config.toml
spec_augment = true
tokenizer = "word"
encoder_arch = "conformer"
encoder_expert_mlp_ratio = 0.5
encoder_experts_per_token = 2
encoder_shared_expert = false
encoder_positions = "conv"
decoder_qk_norm = false
beta2 = 0.999
max_steps = 3100
warmup_steps = 60
Rows from block 3 of the audio encoder of a small encoder-decoder audio transcriber, named by matrix and row number. Rows with one number within an expert belong to one neuron, the router's apart. Each number is 500 + 40 x the weight over its row's rms, rounded and kept within 0 to 999. All counts start at 0. Numbers have three digits each.
Before each expert's rows are labels from the 100 clips, of 14976, where the router gives the expert most weight on average: "responds to" is what is common among them. Only what is clearly more common there than usual is listed. The data: read English sentences (LibriTTS-R). In brackets: how many of the 100.
# router: router (encoder.blocks.3.mlp.router.weight, 8x128, trained with AdamW), inputs 0-127
# gate: expert gate (encoder.blocks.3.mlp.gate, 8x64x128), inputs 0-127
# up: expert up (encoder.blocks.3.mlp.up, 8x64x128), inputs 0-127
# down: expert down (encoder.blocks.3.mlp.down, 8x128x64, transposed), outputs 0-127

# expert 3
responds to: the word "a" (47)
router.3:531463486459424518470498490517435552495493487527520468457452538488503437423520557526510520547476435582538482500568469498552540435514468559530466474519576473502447529496454497506496552479552539540531455533430540575492549493504485449537445502523504441538510600503499527555558539544483478539479559529511474400468487550556451503510499481468449485475468524488596533530522574508529522507509
gate.3:482587493509433496450471488523479519513521447494460521477542531432518558473435508492444484420555492463464453379484524567457436521547469532507530571476487479503477472511482471523500447542424542506459483565530481464501445486555468472506526527444512517449444531453545541452526482523528412523511453535496462495520456516534551535519478469439524513412544552532463505510498495502455455432569
up.3:490454526503517473538575495503557494537558550443494510475465558473512529550541511521470484448521424485536520486525453501513477508507494540445463537486446445444467558575468533468466527587501536607449509469499502428525562415461429550447502511539533546436524518465500472472514451524533503487530485530539505521435515513516451542559565494531450407550478520466504549475561555514536536523506
down.3:431445508493520563489552453500504460530505525508500528500513430483520512575570404426547455520481462476548500511438530537521558517501496517545478544580512572419560472514534472543454536540457585531460443523548467468547516437497535465474463472549494448445518498500533527486458465498492451476413510445497472552480521479407539509527442552462467492478545559509520460458531523482519508471478
gate.4:524507484525526450469514537511458516459507514477477534458538528488477505498515478425472481495488540490528548438445506487541531492488486447514481521461503528568449466555514472491438547416516520519483490592466533497476511557549519573501535466432454470544492471465546489505491599502495483418520587495600453539450412481516491518511519495494619504508542496535424471515557468523523465599528
up.4:523483527474564462466463546570437519498459546497574467383559587467444549488493559513526525449509519459572514496492504468525446488471503535529477515503473392432572445485430494503535516452502455509501495565510481443544556548544495498489496517499506459494516534490609518519523521438481469486499536439475448540511498495462509494399455494512466517478518495528480426519486500517511580491461
down.4:490529501468454472461521496433421463458455479448527490441514527490529521485502476497482490509531493524479470516492526531555449478531498540528453496566505499462455569534510497457578416538445428572450497529457527418528512548519447480512459487538544471530508494519506499480514395467519473483451495525527569432596524505506508491556498548518516526518555552453512467413420437490480453485600
gate.5:460407449456415472468464566469505501533508497497480565552462486482446483451569563511494442492444471554528502543502512518543471496493548558511530455439463533481454460533541537427521513606511418482533499540516480513532530494587475486520539463532527503497438451519472452494492513491465546520531541552565475517498552523465535579490548511514438453441480411506529484516456500517478546545540
up.5:556544591576580559577524434539543518488466384535499520510524458471523484560433518510473498521507543507459501475459481452512445433490494488516536454594474478450478514470420472594550470436490484530484494484522461558438474484508497514476482522482499504451530540514535527492550475560538463472500422417406483508547480479475526472506473537487489503503527536480468516477452549494517477459526
down.5:491512500496432500540499516523546479514503421499467431530403496486500414607441517477525476496508477503501485468453596415491544428525552456514504496533510516516484581501542506516514460513511535495525444519467534435530534596421537577528437513492504560479459525549530597486483490478523503476527482494552516522541485575474546484451511553513546483487495448524541538460441474513472463484538
gate.6:514492560586503506453465483494418503492468455539533486486485470554523433414514571505468477570465550513474524564544464514489600474490504519499569495501497572501564472535513494463542550484505519434527507506493497488512582514517443451566499473470540470595552451506521549524513469486501455483575496468497486535481409453440582514435491569480509517512553486471505447569516457483504493501534
up.6:469473487468489487550432494541523472529508545529498475514477487427510550533529477489585506459519448521527475491494511477484381555526521432492568478468524497440469540483517509539479484501491476569530513503529462504485415498487554465446491531550446477461406537483474457529473453498480531522405503531554538521561532546542500553523545441521493461420462485408543609471505484549531527535531
down.6:425553510483463469488541428531485597518414444486487475509489506541524532468487552477480500553518447499389452533497497480533502521485445525505420459500443498477462384493492509480477494533488485495549452526519528490492461533464466519481537481580502439476570464497475478550529562503491469551511531470557492602561540456539528476481560488541432523505481492549482512475471543488489549402502
gate.7:443548545464521484539478492536570547446530550567535429493483527418587478575498533496381499501467471546502516444499542524490555476554501463526513460442497499472515470494431435477483496540447518487486437486476428485451531524511519525500511500532444432537549497469464494497554508504411498450508556486529558478547534526502499482511526437530570526497450556509494480536530470515409428483501
up.7:546569539454494458485471492518574506448493486561569423479473526473554474507501499492450517592484439532567514484492544546489544476538506462523501514450481439551573492472430492520458508556419540458506481513496514444504574532509504592563501491553490442485516444530450482508448526518475466498498472599555509533539519561508576425487481542506566486475543498520525478484525515467487424490537
down.7:490524492533506488489411556532455554578454472510426542571504510486519455538536535430489474529492581495448494485430524522499473457526489514524549517456532432518545461544463523575472436533453478457556516468478457525543530539536520521487426479526374434475562517534483596493514506493531435483522499538527515536455506487482548462444497475460480495589488516477559508542478490490480460454508
gate.8:523515541471475494465488477480405487514515468469527514551475506543463498455529517486513472573504455537523456482533519509470527431517442436481511489497559490481504494516504523442551523549487523463492574480469522490490442503532494495460447442510525517580560512464391544490507536436477521496544376469567444627469494479503465466520459595478525486493512444491513500449521502506451573499579
up.8:452492522485489466484530544511521443559466498499470572463598512431473574562465502478524478518498407466455542527511507502525515533444495517507544507543568517461488535459458499531479470511530494481420493552496466524451505500485510450530575513502501506432539505550563426471487493458569557517452543510435475485516576476479560558541526447463544515572476509489482461526456565493445464423425
down.8:478416507514455549466540443485533590520535533529505514427514480473550482501517499535538491560472481474542491506562577473460517491529457556503501508553468530467484513536475484429526470518448425513561457496442482578482507562530467558535417412475499487545502495539515609523508531529525472542502517458525555534448511492531534467497498548462478476448462502525623560521516464462459506517542
gate.9:509436437517488518506465460440559431467507513521508571499501515512416431490586523454466532549496520613527429544488502461466448451517478459478555532520520547480488469515490524526585449475452426531512516491494472501535410472590471498494513482566574478502500466483511495480519518498516532500518457511541526526489416472498498503461636491467493572464488522524535500438514487463516518470519
up.9:540488443506464447576558579508499507530489427450497405440506548503502481506475561546502490465519448384486599462481555582471531537460522467527506505553469548506478504505435537490469550497524509491526448533489488547451537498528511523466519556442427579493512495489495480572500499493475517460527512439482458504493567509532533489447431545406512500539508452431477465516492503524501475512456
down.9:420528442479521495498498446541502476538513465439469495561534573500507511601558509511481424540518476564454478466493409529485518465524596469552503525518420560487460504523503451574533512524457491453498510503502533455514443569517513519449583497482505485544471440513493528450467573521464578537436453508531529514514517494492469563506520490556495485491400491541500526491490473524518531531416
gate.10:530490461452574522541517518482549455442498562476555458519536489527543561495469485525460487537472495423517531450528550460492518469500438552481581530470482502461535486475522554546419505539560565566575542490427468516502545481588462533434523481477417540473525550435523555530471456478448466487469506478535504570465460477513494465528459487489487482481522415511518544519566462476516429509530
up.10:559466511466420429541450561527536501513510460448434494512467532435519484430474464483477497460462487556467531546537450598486507560520536475474481494540499519527437490516516532431498498515396498486449516512587439494555427547473495450504489505455514498585513475597472433524527501456484463545482540509542534457559483586470487541465475483468445551482490475518520528492489475463503489482557
down.10:576434512487525494475433522478482543547472567486438555500535503518557513509548457504508455509498507480574518415438531478525477538505435547521556538544471429480583501488460525510530566507474511447536475500525541496589548508486430511584507501479429502460498484518473545504473458535614531501591464490456505501516459518497522486522523498489436470583504516526585460521454446473486536494491

# expert 6
responds to: the word "not" (34); the word "that" (32); the word "but" (26)
router.6:433543500538558506503485462536492475494505444525520430483544499526502568505468445515527501463521511480499531514441455504468544532463522464525506518440479484470444463512515504549487498496552537544575483544536579440552587492556471593537459428551512476509466522510538503514407448494452550497438549464458556479537482477575457449447437533482512517479579434463474453539563532497515479474450
gate.7:540512525468498494454453516473504500602504421542495486564481557512537516499483578560526469448520496459453510510538466495523502409480474509506513489493511527506445484517551514533529524545477450516534493479490510531442547493504447464477497488544442549529463554459614506499540506463443464487465534409603516511524485566552607438516444475431467412543491531533473532474526453516500508487477
up.7:491423484510456550518515477533427545466530457470558554363446459488565497465525467518495548542466453532542503535463486562538506529530417522457471571514477503492439467483501530524464465524453499507412501509429463508574454510472535507537488471476502517528562492472486473483485513456532502452486462543554482538521524462449550510470485572515464534486479457563476468524483429492528599571524
down.7:458507494541389519364445553583561501460547489497496465465560537570502511492457477558495491562547482524499531496569520542532511546431522474502516517493514494515465535562502493536480471513492500438479518536466464519519554489511444422504513512552476510457512550455494495489514495460479521518540565496588539517494468475501545547442433461487498426534513513481541442568531553576518471454538
gate.8:425529555547544446571627444457468536461476501490470532480599557544490530553488505504529489474510540465470470505468540554448523501536516509480530501451431466532465456454499466484500465440496491450484539526462485469447557471487490456525507393499421486516505467521469515488535449505536546531465577445542448508545464470485574486483439470542445560482529522588538520506488493501531493513510
up.8:524491481553547474543569516514428464514462592503438533511533578508470527549522462437518451473543509507525489487493542493488578471535496474480520499483495492560430456498541478525494476524506490439517571573548531445416581503440523499527515402519467485489494437540461476483592442528529520521480522483476518483529414496489508514431433406511491485474550512537531512552507494499482475529578
down.8:507533493503543503491521481525447500430483457477496479554543547486566475446464504412529475413535498486406537511519467574478476445478568473479545547505481527559502470554477492516478509564572471552501424530507512499571486479471514560487577569544550486476459509487523505496530461510486491575497531517420473459529434559555479469472473464581522504429537544469504552507536462504456548559523
gate.9:455546536508501459568501444486433494518470473551527498504491512479523580542469496481471490441429465560533442519471451518447482530442459512570471475486546548512527560477543488430571537537489471554570474500508606532519448526509433536580473557533499501596540484510517477460518473515476504516464481511533555474453512423521485500556503492443503507449447537410560510530547535520517500454495
up.9:487460459472520526470519485457541492570503554488557550477595439441519430521486519485433524460506559544543494540570609534497529430529431461520576535493518550499500464467479491519466480448518465481449460529501519509422497484553467487478545573515483524427444483481478570429529503535537498539574535458492489483465508505523477467461621524440497507542459537489486455475512490481520494517490
down.9:544482478444449624480532439466496502533483466493507537499518485498468472559421478451412527502517491521487499587503506487508454529514460473566528503504516639464513477532548516476428438480538449469457485466472529484430432514486550498546507483491466587520529515446479533499524462439517533586427520467512484510525493485460458473501534599531448488503475546485429489517514480535510473507491
gate.10:471532547521500478502547472498568406526510439545505477462574422507474506516452534511548555526466529454527574482510503464506484467506481524443473479470479490520541462585435513524476490481533468534506572510512497512463578470530513486443509465612402470574518470500492462569439491465473499533544537537464565423502492546535531441489455557517524512556537497551448456479506527469480518544446
up.10:476498518555506487500564484541501502541506451533436487510548390525495439524526518506496451525478504499479576506457495498463459474493491446437470534502474503493528533552462559521529502479485474474469466477548516530523552495494526530428464450515412497528522462460532471603421457438521528557456503547509542447570526456466541453505461520564537519611439460520520445423451530452517516487449
down.10:558504436506496490527430451590489454476510540522489563451519495580553427510539509475511569530469530510505485577456486469530453436485435536502474480501522523521498528608533517502502556455514594501483498486489487594480584526544474507380481464463461521552516490550476519524513489481508434495553536503573518483487523479478496510538491552510503525580481544557487479477418483499515530458487
gate.11:475487590462508508459479498529551521495531536548554449550534481489535575472485485467552431454431532459459419512550498477539487514510555444503528493501544486443457499425461471546459530532471517508536470492553523444433519537377495514540573553508560594518483472507474529483440477504504435434475558488457472492458486477476482466468512522461547515512479431476478512531546519458504515587482
up.11:480521453456502533439514506505512478480419482480533507448450517475528469444512518542492479460546454525592496478476541483505539487494417534474459473485539526568448509542505574446552542505479450477437483436416500491500524504545497447466539520549414494465565557567485369411542445529513539495507443539481513501472492492433475515497530535485472459455524516521558450461543524507534544480498
down.11:520541566444540529530449482536535471484464510547483484511504506463498484517455538474480462451513528454401543502475542507494506500553508466490560486518489575542463568488455525475570426478527518514510486556522425468506607481539488526478455585543549585471455544481487515547470471574491534502510458492441545533488424420534556550518476524503514461494463542538551549450455515576539462503508
gate.12:511543449432520483553566525510487492487495498465525529497439494500491444520557443517510498463523515548431476466478501474482550426484413469545517553470490412521490495413536532485515517411464547534557450462594574478450410539575512523475519514495443519531542475573460508529505420516548514472471470498511524528544504546578468449525524507512496440482486486506516483517503509474468405516453
up.12:466514443466524464503524533538543566512509523551498516503515530505460486487668474452493520492501530550564549486490499448528524511492436482456514579487521512507476521512566499491568502497562519512600426491502510437466451458505529520513455521546479517514523485526533571448472454478496454547477481445470540472458528455599509565542481532522498477436546522493407513525485529543499445509432
down.12:522519488594515490526490546500463550504480494521497555590522456450489453502533549477487597549494431468551455477439503444488496450475528465493512507474509505468587471416473466472460508518559518414462473505471532462493531524478518473489465441447424436506471527486533452488482440447546463570544472524543514484493524444519534508460482568502481564530430477561567516434515467476494484431544
gate.13:491548536532537517539477514522563457512529413490523525445483522512547500498459499511517515517464557516603519587545467546452486511527477453578434514553473517494476437554436531518498483459487518473463510512549457480433471427481503440536528481519514564453512541524485444461476536516516505521482504538400535448408501465536550555512455555461534451477475564455521484529473452517435481540570
up.13:478480460521536509487531520616439487547531469501581510571478433490569412453585463472513566486524531481452523540433501481446527391433488529479624534487548506503443516462503491508489585494532481520498510500536515503513488464506469537495459453505396471502492508488497502487498461559534437488524491479450541548516467495529524579497512538490447517491534485498527423518487481527525488543494
down.13:567472475429494475522514463517540494454484513509525478530503545542551434449568519518480449417469454574525553503504468490529436548521462517470527492503504510495530543551534501429506509551490525555581566429583480438465528510465486566537517427525542464537441514497499446577453496488478559520546430474506533475496536456447476512470529489572455499478439473468498489561447460562464544477523
gate.14:481454540448532473495503443546524508535521527594530484536516515451494465589478436571484471445553542520501497449529537476439526470431504446522574521503397410525520461542502478512502480537469533521476526530529468487482465475527470456460490552568476479592458568479536539488491505553452556404461472462499520492531485550470483492551458463519488461553430502497423458476511497451465482513522
up.14:470487492496567551476433481530473462553563509494487495481500501537561507514519371587466493464478515477497492516402479557491523464468505483527532558556484528551490445580521485553531433505522474534468538499502459524542478529575467522542504524529552516512501558513475513576458450520565535547486531460552459529435522506487419575537483452511456487472460530500463408465481490437450479489481
down.14:494483538538527490495502473493531486409505547495559579457404430490479494492513489474485484474478469453518543498520523564489566396432513489497449494501535493518442585517616531477509491589501490475482406496513574498536524425479448537531537509455452431511485530521541429512481481466576474499457505486511580514481505537492468490462535531477488500525508480533554594451495482471486517527487

# expert 4
responds to: the word "you" (50); the word "me" (29)
router.4:516545545435445504553518518527494501495510576525472476552478511510468494540528472450477491563404550443524467489513523525539492550565451477449450463542482516587606463503505489434522471495534498481446534510457487513500482500425538542535465464544437557518598445539525534481518524488548504525526474476499480465516515496441546541530477514551604565521459478508527517441548534515412452507509
gate.7:528488524548443512524535523456526502423458521499520462502516455462523512455467477454478497546489473466491413494514446435521471590531485500532561443571490471475477430461516548563455540508494512468493513504595439387523433487471485599518456503485435483466472503476430482468506488492466492476512453561548470499547461492493465513559505489549524518490500504482501585516513438572413515448527
up.7:532472479535544519470525488498518462576534499463467475502495447482424538484479628499510516462521511508482504530496568548411425444502545474578476584420461487507524559537521495478483506514516541491471494499468484476444533503496480496484507544552523552522485578526504525433459479527435519525561558555494419540450520573492514510471560526477525519512414547520503433514552500427536546507466
down.7:469522495447490481432592553484541539530455551523416562452507540489492443467486501539524508456502519484553525491468482525466505591507527497395515500474484474614485579548482501531446448523456502516470445528542565489541506561495453519455454494555561552514476456429556518542531539442525564481483532436502510484479558456513464434520527479488533524556504547515545495448485480521498470477476
gate.8:505522501527583545474551509501484466496541490516513524528548492504544525458457488607515429493414559523510496481511500523546515456536482466488472502499402489492511476482415456533437468449465476521438568480537560477444483483565549546421543495513490509507504478551453463516499499582535495518555492478568462439506478519518511470604479517490453439569466551475408477451525533526517530514460
up.8:477533504491504478483511484492493478519506480523446482451485507502495502444536465422407571575563453542482505542528500532534501518533530496566576455511553514534462501445498534518527555524519516560552474539470445428450538518441537492547466488564505543493545559423372545454525492473513525524483484545460494501506475435507467488517546508528543582471513399472493432529472508430505549529525
down.8:529553584510569472532511526540503463592469515481533491484528514514532515479485483429467469455568557476346482511535509517462553452560476466500445504504496460510547501487559543518483490525499552541567523512534455543539556562461470486507452511529502469486534509514523449571500516451521471539470449474459504457503423460567451502553500508502519470509532456419552473480547508530509554570437
gate.9:403505516504521554508502421497488505471517526460500494551527543476441504485532511538557467551445498509480510463501512509491509541499510498556536491583458467567415500452512500389547538490510498534497525495508490552432574498501445590461522538539490565412489529567451481541509508485436518465452465520520506541499453456457498494539508510509468574554494444460497461474491536507434575498397
up.9:538527534404535520503516524551515476511495459536477502410478472549482520495486534487532529413556512537465494465462505492567480469440560484438515481405566540465477467431511514608431444500490521487506451513496505449471421515500506496504538510533500486522434485438505503545428431510548490506552517423451525493449499547534475505469538506531507498481509548557489548503553461575560460514570
down.9:530438526496501470445439472487587550494581510451466511487542464443412540494518478529499492510483538511510532508524532431532459413511514517489472536506545481464554547552509472469521532468397488464508442472479500501534506476554479539482461566528490531559548463435493473471472494486461474471526520580523462449482440549468544480490461437458508437571533445488554471570457468560543460508571
gate.10:507483502555507461477474596529482480480535551580483530524443498388493561528483473578488494518425460501502444477515573567536432453523457504458507490436537476480556493450549565452480538485493489434451466526477546549496422533444567504527533562510498455429489570488542516469521479434489517528543440537479511520502504530427433473440499477481501468511488479515546474444501494522497462481533
up.10:489481481530461542467544482445503522509498534456539453526556514534521456509440491537513523565544540439524552554472559457551554517467535410501540514498493480457489495554435495448505458488493465552553512556430423471535447539484484565501541407441517537504481542537470474514475514489489532508512473525527460492449504519506531549505490528543419501539459406489552531548541506476595554465408
down.10:447530500539497509524476472538471534406492557505434470450511491510522474532478483515508518488541455537505465524434521510501484485472497527585495552467520506538499552479487506499579552461389452502541526572524520522483568514507403517517546471466505423482515504471488460512462535540517503489546484527532528452549413536456515509509476495547573407392474484496525556492508509447487428433575
gate.11:501588492550445482507537552457538532464398501442486421558509542485558559412443461516489523554506552522474516520496504504465504501550471461535490446576495507598480460521503467458508517518488485530434528539490484533513413492519556470455511492542461464454576519420547496502540516491472519536490552466483544464491485462448480557526482546591484517502504470464423559478464472507476471464454
up.11:485523468413491470478473517583556460543486495470400423499513532522501482483460417500543533481458449521456524569501480499504463560503515494478476500479510500564598445531501529463529469430507496521508469484471522532544476482483462520534462501507548439546588465460603504487489525523405522534446533486464459424514564534571495430518495541503457550480542457486529439466522508512492527455472
down.11:453546441550540532482531582508482498575456532480528469547499455446534415559478484471513474457513527483470542502493469485509491525513482428431516527513474442493563535409531385538468479477483506479527483553496495476519475464499582489484535484532527519459510466413480579488515500556532445607552571532455521489522576479491535508525553545466488500544492517502512484534509399489490509527470
gate.12:458536517489485522503492458528460520556493516499483528549524459627502481524503468568555528560470478539420534440502521467513417422479493546433450527584522503459523489551534523470458539485512485495475524465506464472527508514403542589471513509514504498545517508501550414517457516454457447553496503446480529503445446537509460420436529500505487503522476502530494440418491484562437512546534
up.12:511483483484522524445505470490487505612385438481499496434541497517483431495560462442492506451494488491554484437554520422501477496545533450510530455473501487482415457482458422476497519494499520597495562451520508533506516499489468475453479500466414514523568506473520451509441611530533488525493482519513480439560490534509548464473509501556510572507479492534459460554519534534472422487454
down.12:450500541542514463582494493529505516439521557490509433562499519566475563495521541479538533564501508497528468526465432528469424515510539489447549528519449518473496510457504551391543500505458570405453499490523508470347458442456509546500587533491444559534496536445466522481538525498483501483529539477519520504451503496452466563490541498484488484539480517518469504454561474474531472454498
gate.13:477540499484426496480483437533469481528440456568489498440458558441503506599495526491473526568513510557458446536538534478504511479529463526543517456466505498480526470480509569452482469424463466532485542483485499410447507459555512481520416467449493509494537484522493485472428447510488468525515551560566427492448455547494518498486520394497490484558440591542489488451444536475533470449491
up.13:488537477546516497476526460476493504474451487489573449452490479474449564522498422534542561511581540515466484492497496487524527522529547530532445526450481535480476549481510436508430486450546469587470464506571552503567501502511474492529477495508521529537503513474491467549486592439434468514489539553564472499484471500497523590456592436530386534583520441517472517507500534464474510430505
down.13:487476549469492540542432570538512461527487495448476504468516497465419524422538531569481547528463471538439564513495493557491448456431532483509513519481487426453528512529424482560467488500524498480497503548432497435480532428600557502496485487450533504501538504486483519554463469508509502509461474484491513520560429468541582436423542466502459461579504565474508458474545448487557453501543
gate.14:464539552516445415466519526491492489528523471459502582553561442477549499574556484510465451552495492463540553443530451471453482531431506471443558457447497464445530481461558470493487419490447488493536464545578468499468476480546432536497496512517485531573526491447440472412528466493460502502477464463525542507472551450514465495498507481516476525588580493503525487561515517428479441476530
up.14:471494464512520535488479452539487432492497582525566466446469506562458505519523512502469473481475487604464489493488534503515494496554543459567411453511513575542534469511473481567416551435475547577469564575466524498523540489517535443534483494504488485439481531497546556539519524508530500484540540565553419476500420581552564484493491470502548453452504472487514543558531475554492489514521
down.14:509451450581482499449539566499446572488457518519519462574502552526464526511482519457480527453534543505446548524454523554519531535443458493509492545473527540487485512566488488402491563586451564525447532482485465519465468509515483428538445524479509530447467413441511547558513519494468530520583574509447445546559508585477532571480545490506487488515491527451511498447534470482526504520485

# expert 7
responds to: the word "to" (69); the word "it" (42); the word "be" (25)
router.7:519431526485560489564515497484480493490524482522523601452571453373487514522498561493454476457486510553483531517497542531406511473516491466481509461533498475527516463496526551491446449462470519502481426475513445493546476544555494457504486474496496586540504556531514500483505497446458483524541564473571542532588500498454501560493485511480455450582438541542488481432510490453583440463468
gate.7:546500545394486471504543561551474449513530504478481444515519562500529478537546513493474463465472535505467521377468486494511486460525516469501447525554528514514467441514570497504542418504548547523521456502522500525509447500442483543482476485501492548618483490451464450434474432563549527445486486506488549503467513539486499466467530518474483499473506583569445485517523380471447463456527
up.7:453491425570463506485452584533493568481509498480465441557505480458593521540432518483514497452415477509477461524584501496458473489496492458535500479492548553468514458511441537541406458462454493470511474530564478476447476468514462512449557509480550510480465488478540468522440492505492439472481439497474531531440460509575540513452488479494537477549461586561536525526425526541535571513519
down.7:503457537544435504605533517511475495580518447455479477458514500468477450499533437543527477526500519428489493414507502503468496515469481440473545553525520513442461500464535501470543504455487474507439488448511521459533454467456441455497462541488462466546472565500531499501452451543533541484518460546443554484568494576529491586479539527470643470503466512482542529459521445444496516564526
gate.8:528475468495501521536511476500468506541580480492468473466508392515434533472474486477446492472509543508590499560454566552521521450449537490466445486564581541497484473512517475503469535544521515510494564482561599535586409522551505462574514430529537462484527488529425498527498497486521519446490517484512478503507513502509406452406530551464488476489446488483509467493505567479454473491432
up.8:512529491410528496465588485522502546459510589519496463498541463508591554579428546460468539497427456510544540587555494515490445432503500540503511533489473573506565531444527532501506456490437522542522493472509485485498530522430529502533549449505469478485476496514551466443542525473476531585559445492525496507529533566515559434482478538509523526518443464517447493448510506494547543431467
down.8:473509478548551519465451487541459514553516479515494603490602435468525515502552440491479469515525486461483450493429513610503473479489497473498545551534530541526482476565458508587509489498485473524549576462493386485499510477557425502564530493473425506522458453474517497548475430535551499552532525506565466492506518515460428482460522463543503529529507423545482486530542479477548521543503
gate.9:494558541511537472514612496475520437492559470521603556482467496504476585454518450486491491409561468518482458479539505490549532532550473489460506527449513486571513509526471464485458533450466475480573431427493485446476503477507424546505454465500573486506497563492540500534575527480499514465470489546509470488510508489479412461504503538482433573520469524465459578480483581546502543481497
up.9:535417539535516493412477486514428484545491485479466546532510523487517548529469450505487544534424545523471545522569497493427430484473562478519505490611462431532468479493503502454586518533482539545478433446608554500525585490478561495430516500491446514459538527516501487502526453539509514530562479483483422461494471468505492477530536540527475580520470489474508441474493464463449492464488
down.9:582517521485540480499520572508472509508507406522510494532444481509424529550506484438511475533481405531414491459447478480593460537454500529499510483540519560489453456521549501471495481512514484574561584487467509482568466514515546524452461456460456495546483529477490572522467537475490553506491543487463472480495503562489514540491463452529399509531509461398475488595467444472496520530515
gate.10:520494544489543458525578449498540402521475476521506481545524519469482456503476550452504482475528461507458539438516505573453389434477413530513498526484542445461535463510519498469508539529516503499474493457466533502450459483511427498545470531531452524525491523603476448547442562482505504571467487539585490519501497522515536529483532475452485440515550452492606508457596487504500505542555
up.10:544495527436555498555575436529530412509491492534483508518504480490510502450444540503474469490520490505480535455465512543438386491472426551569529465484577451470518429451474488469512534532489485470440487437445499477432469482528438510507501542586411528517507537500462468539489530447478462540452467542471561498520495524535528573472528534459520425483504465539581521457538537497465504478514
down.10:489514462573460439501573458477485557488461515458535512575481477449526548500470496547447504509525595474470576518479496529506512484520392489473410574498465500518476546498497507438467523534476500554528512501460444490469548573543496513534545510473466448550514493531469485463516517460538513527491545479518509520472484466572557432542494481470481582521558456580493439466520516511525390451539
gate.11:493468470456538409504493486550469569439581478412582436474471494502455503530524502479535535535482450550486551506523537552557566491462501478526458484504539458502484515527462473446459511492486479602521512502543525587500475480450462486488496495632478515484442512518469522563445503497512545495530448457481555504481498474536532429490461559453476461443522503488500452516483480518529427511415
up.11:547486572451477553492497473446503531454549499481509567512483515502511434419502491487474486534538489474448550453450489491486492530504508511531501493558483447526513565468577440535434463512435527545544466498614481455588531521440457503447503481466549482497503457530494499507514425398450466460482477564494501427520487422485528514457515414494561470463459527480497507513426499517484481486568
down.11:493630459509508540467464456430503476541546496563485510453539509507504497484520535545438496443530528513487469561467492483479465472559523570521515521506477507503479459501399471477550409549433569473478517430505529520488517533500507559546423482489484552593460507493447482467429441572501453497500537523502478531458489513557500521475478478515417475566521514455487578548530502508508513535446
gate.12:492477441552481497528507456511469501567435511537481544507486351478502540530490553523493504456512572485486483510449503557445508525434558529542508543487473554491561533473505551484478491506474537567538484462593483523477549506422527546473483486441421551509542550539437466480506459395470493504535475447461539487495555461528478497485510429511515515527545551499522487482519561517479453488417
up.12:520567491568542487455486531499537479487529540525504444491580417413512543542476566495426519473550553485594501608528490497425535541471507490493459473472525514531508543513502597464502491549444540517483555507556511508451549527480491520403490517465458511498452469488447483491580524463498517496488536546507529518464416503497459487533450532492504548432533512514477520516423493443439495490481
down.12:502447491438505533510514478469467512497507487514511527529536536450453508441476489477532481521488514498412487510511540560518502603468440432499514464487481368519570408504548502509486420523489473533486432589527493508511563421507463466476528520589468462435453543491463513477537459528585496536518549569475515545511495427486467504471472531554535502484431532494491542458480453483487493468487
gate.13:544575436476522560509492600500449458491450508535439478508522481517534478555497492443508505488535440480507458524515518513509493484607559473501529453519441525532510503465522492474485424451448478544474515533491512494494523556544540507517589537484503456502470485451495433587536538540460491524549617496519498519531513579467464433494557565475504585472520513513522417528481522469486462440476
up.13:511550532510519502507474547527563524526506559551482481574485443547555542519439466471505515483491552502517551422531452528501405465483495496437458484550518538443486464521529449474470527456500458541482504417479501511478402491509466518501405492560526495591528491452536473494520460495498543558502378434496488527494547483526532531456466526521458517478504464480504561482512466541511595576512
down.13:475457471494554499539524463549546469547465506442463506509488437534508494499454466589498494478491445581575544515535502502549528447486549509535481544529553561494534484495549512484559526526514434492450469438500569466481450550497500453462527556546503513578442483534450531485561579541460495472493514497563541403498481563489500428467501478483492471491490479425524480459525450470535487395454
gate.14:526404529473487524506520573505426459440557471524463437520516460481500470517470550483496503429542525533531538510481511453517467492489523490474481446417512487542499438421425431506546470557490517506543487469539556461538530469447570392491512553514506536445477533507471511559556452517491512437542495467490519452439498535518481518522558505475502498566447462525481545476450556529605479518469
up.14:468475478454532467466485472553461542476533456518487521518535469472588488528524531507522516540504476534530589483515506488455489431463481438588461517535511527471509464478422492534499491504533472420479505540490537425494368496500548492555502522529527464561501447523554530485528469387522493439531540455559525558497468480604511552502487460459554516520430518490514469521556519506516497575487
down.14:548503484513403554431554515463436533562495562512438534460502538479405530543541459470523579479435481519453414442515485513437484506454524469559525556442505518509545514544486504463531522450463453501560489505469494455484524509574569486481509550532545477538497468503509519448489529507496599572510521434509491505429464549520464451473469498439463479498441461535471537455500512513518461473495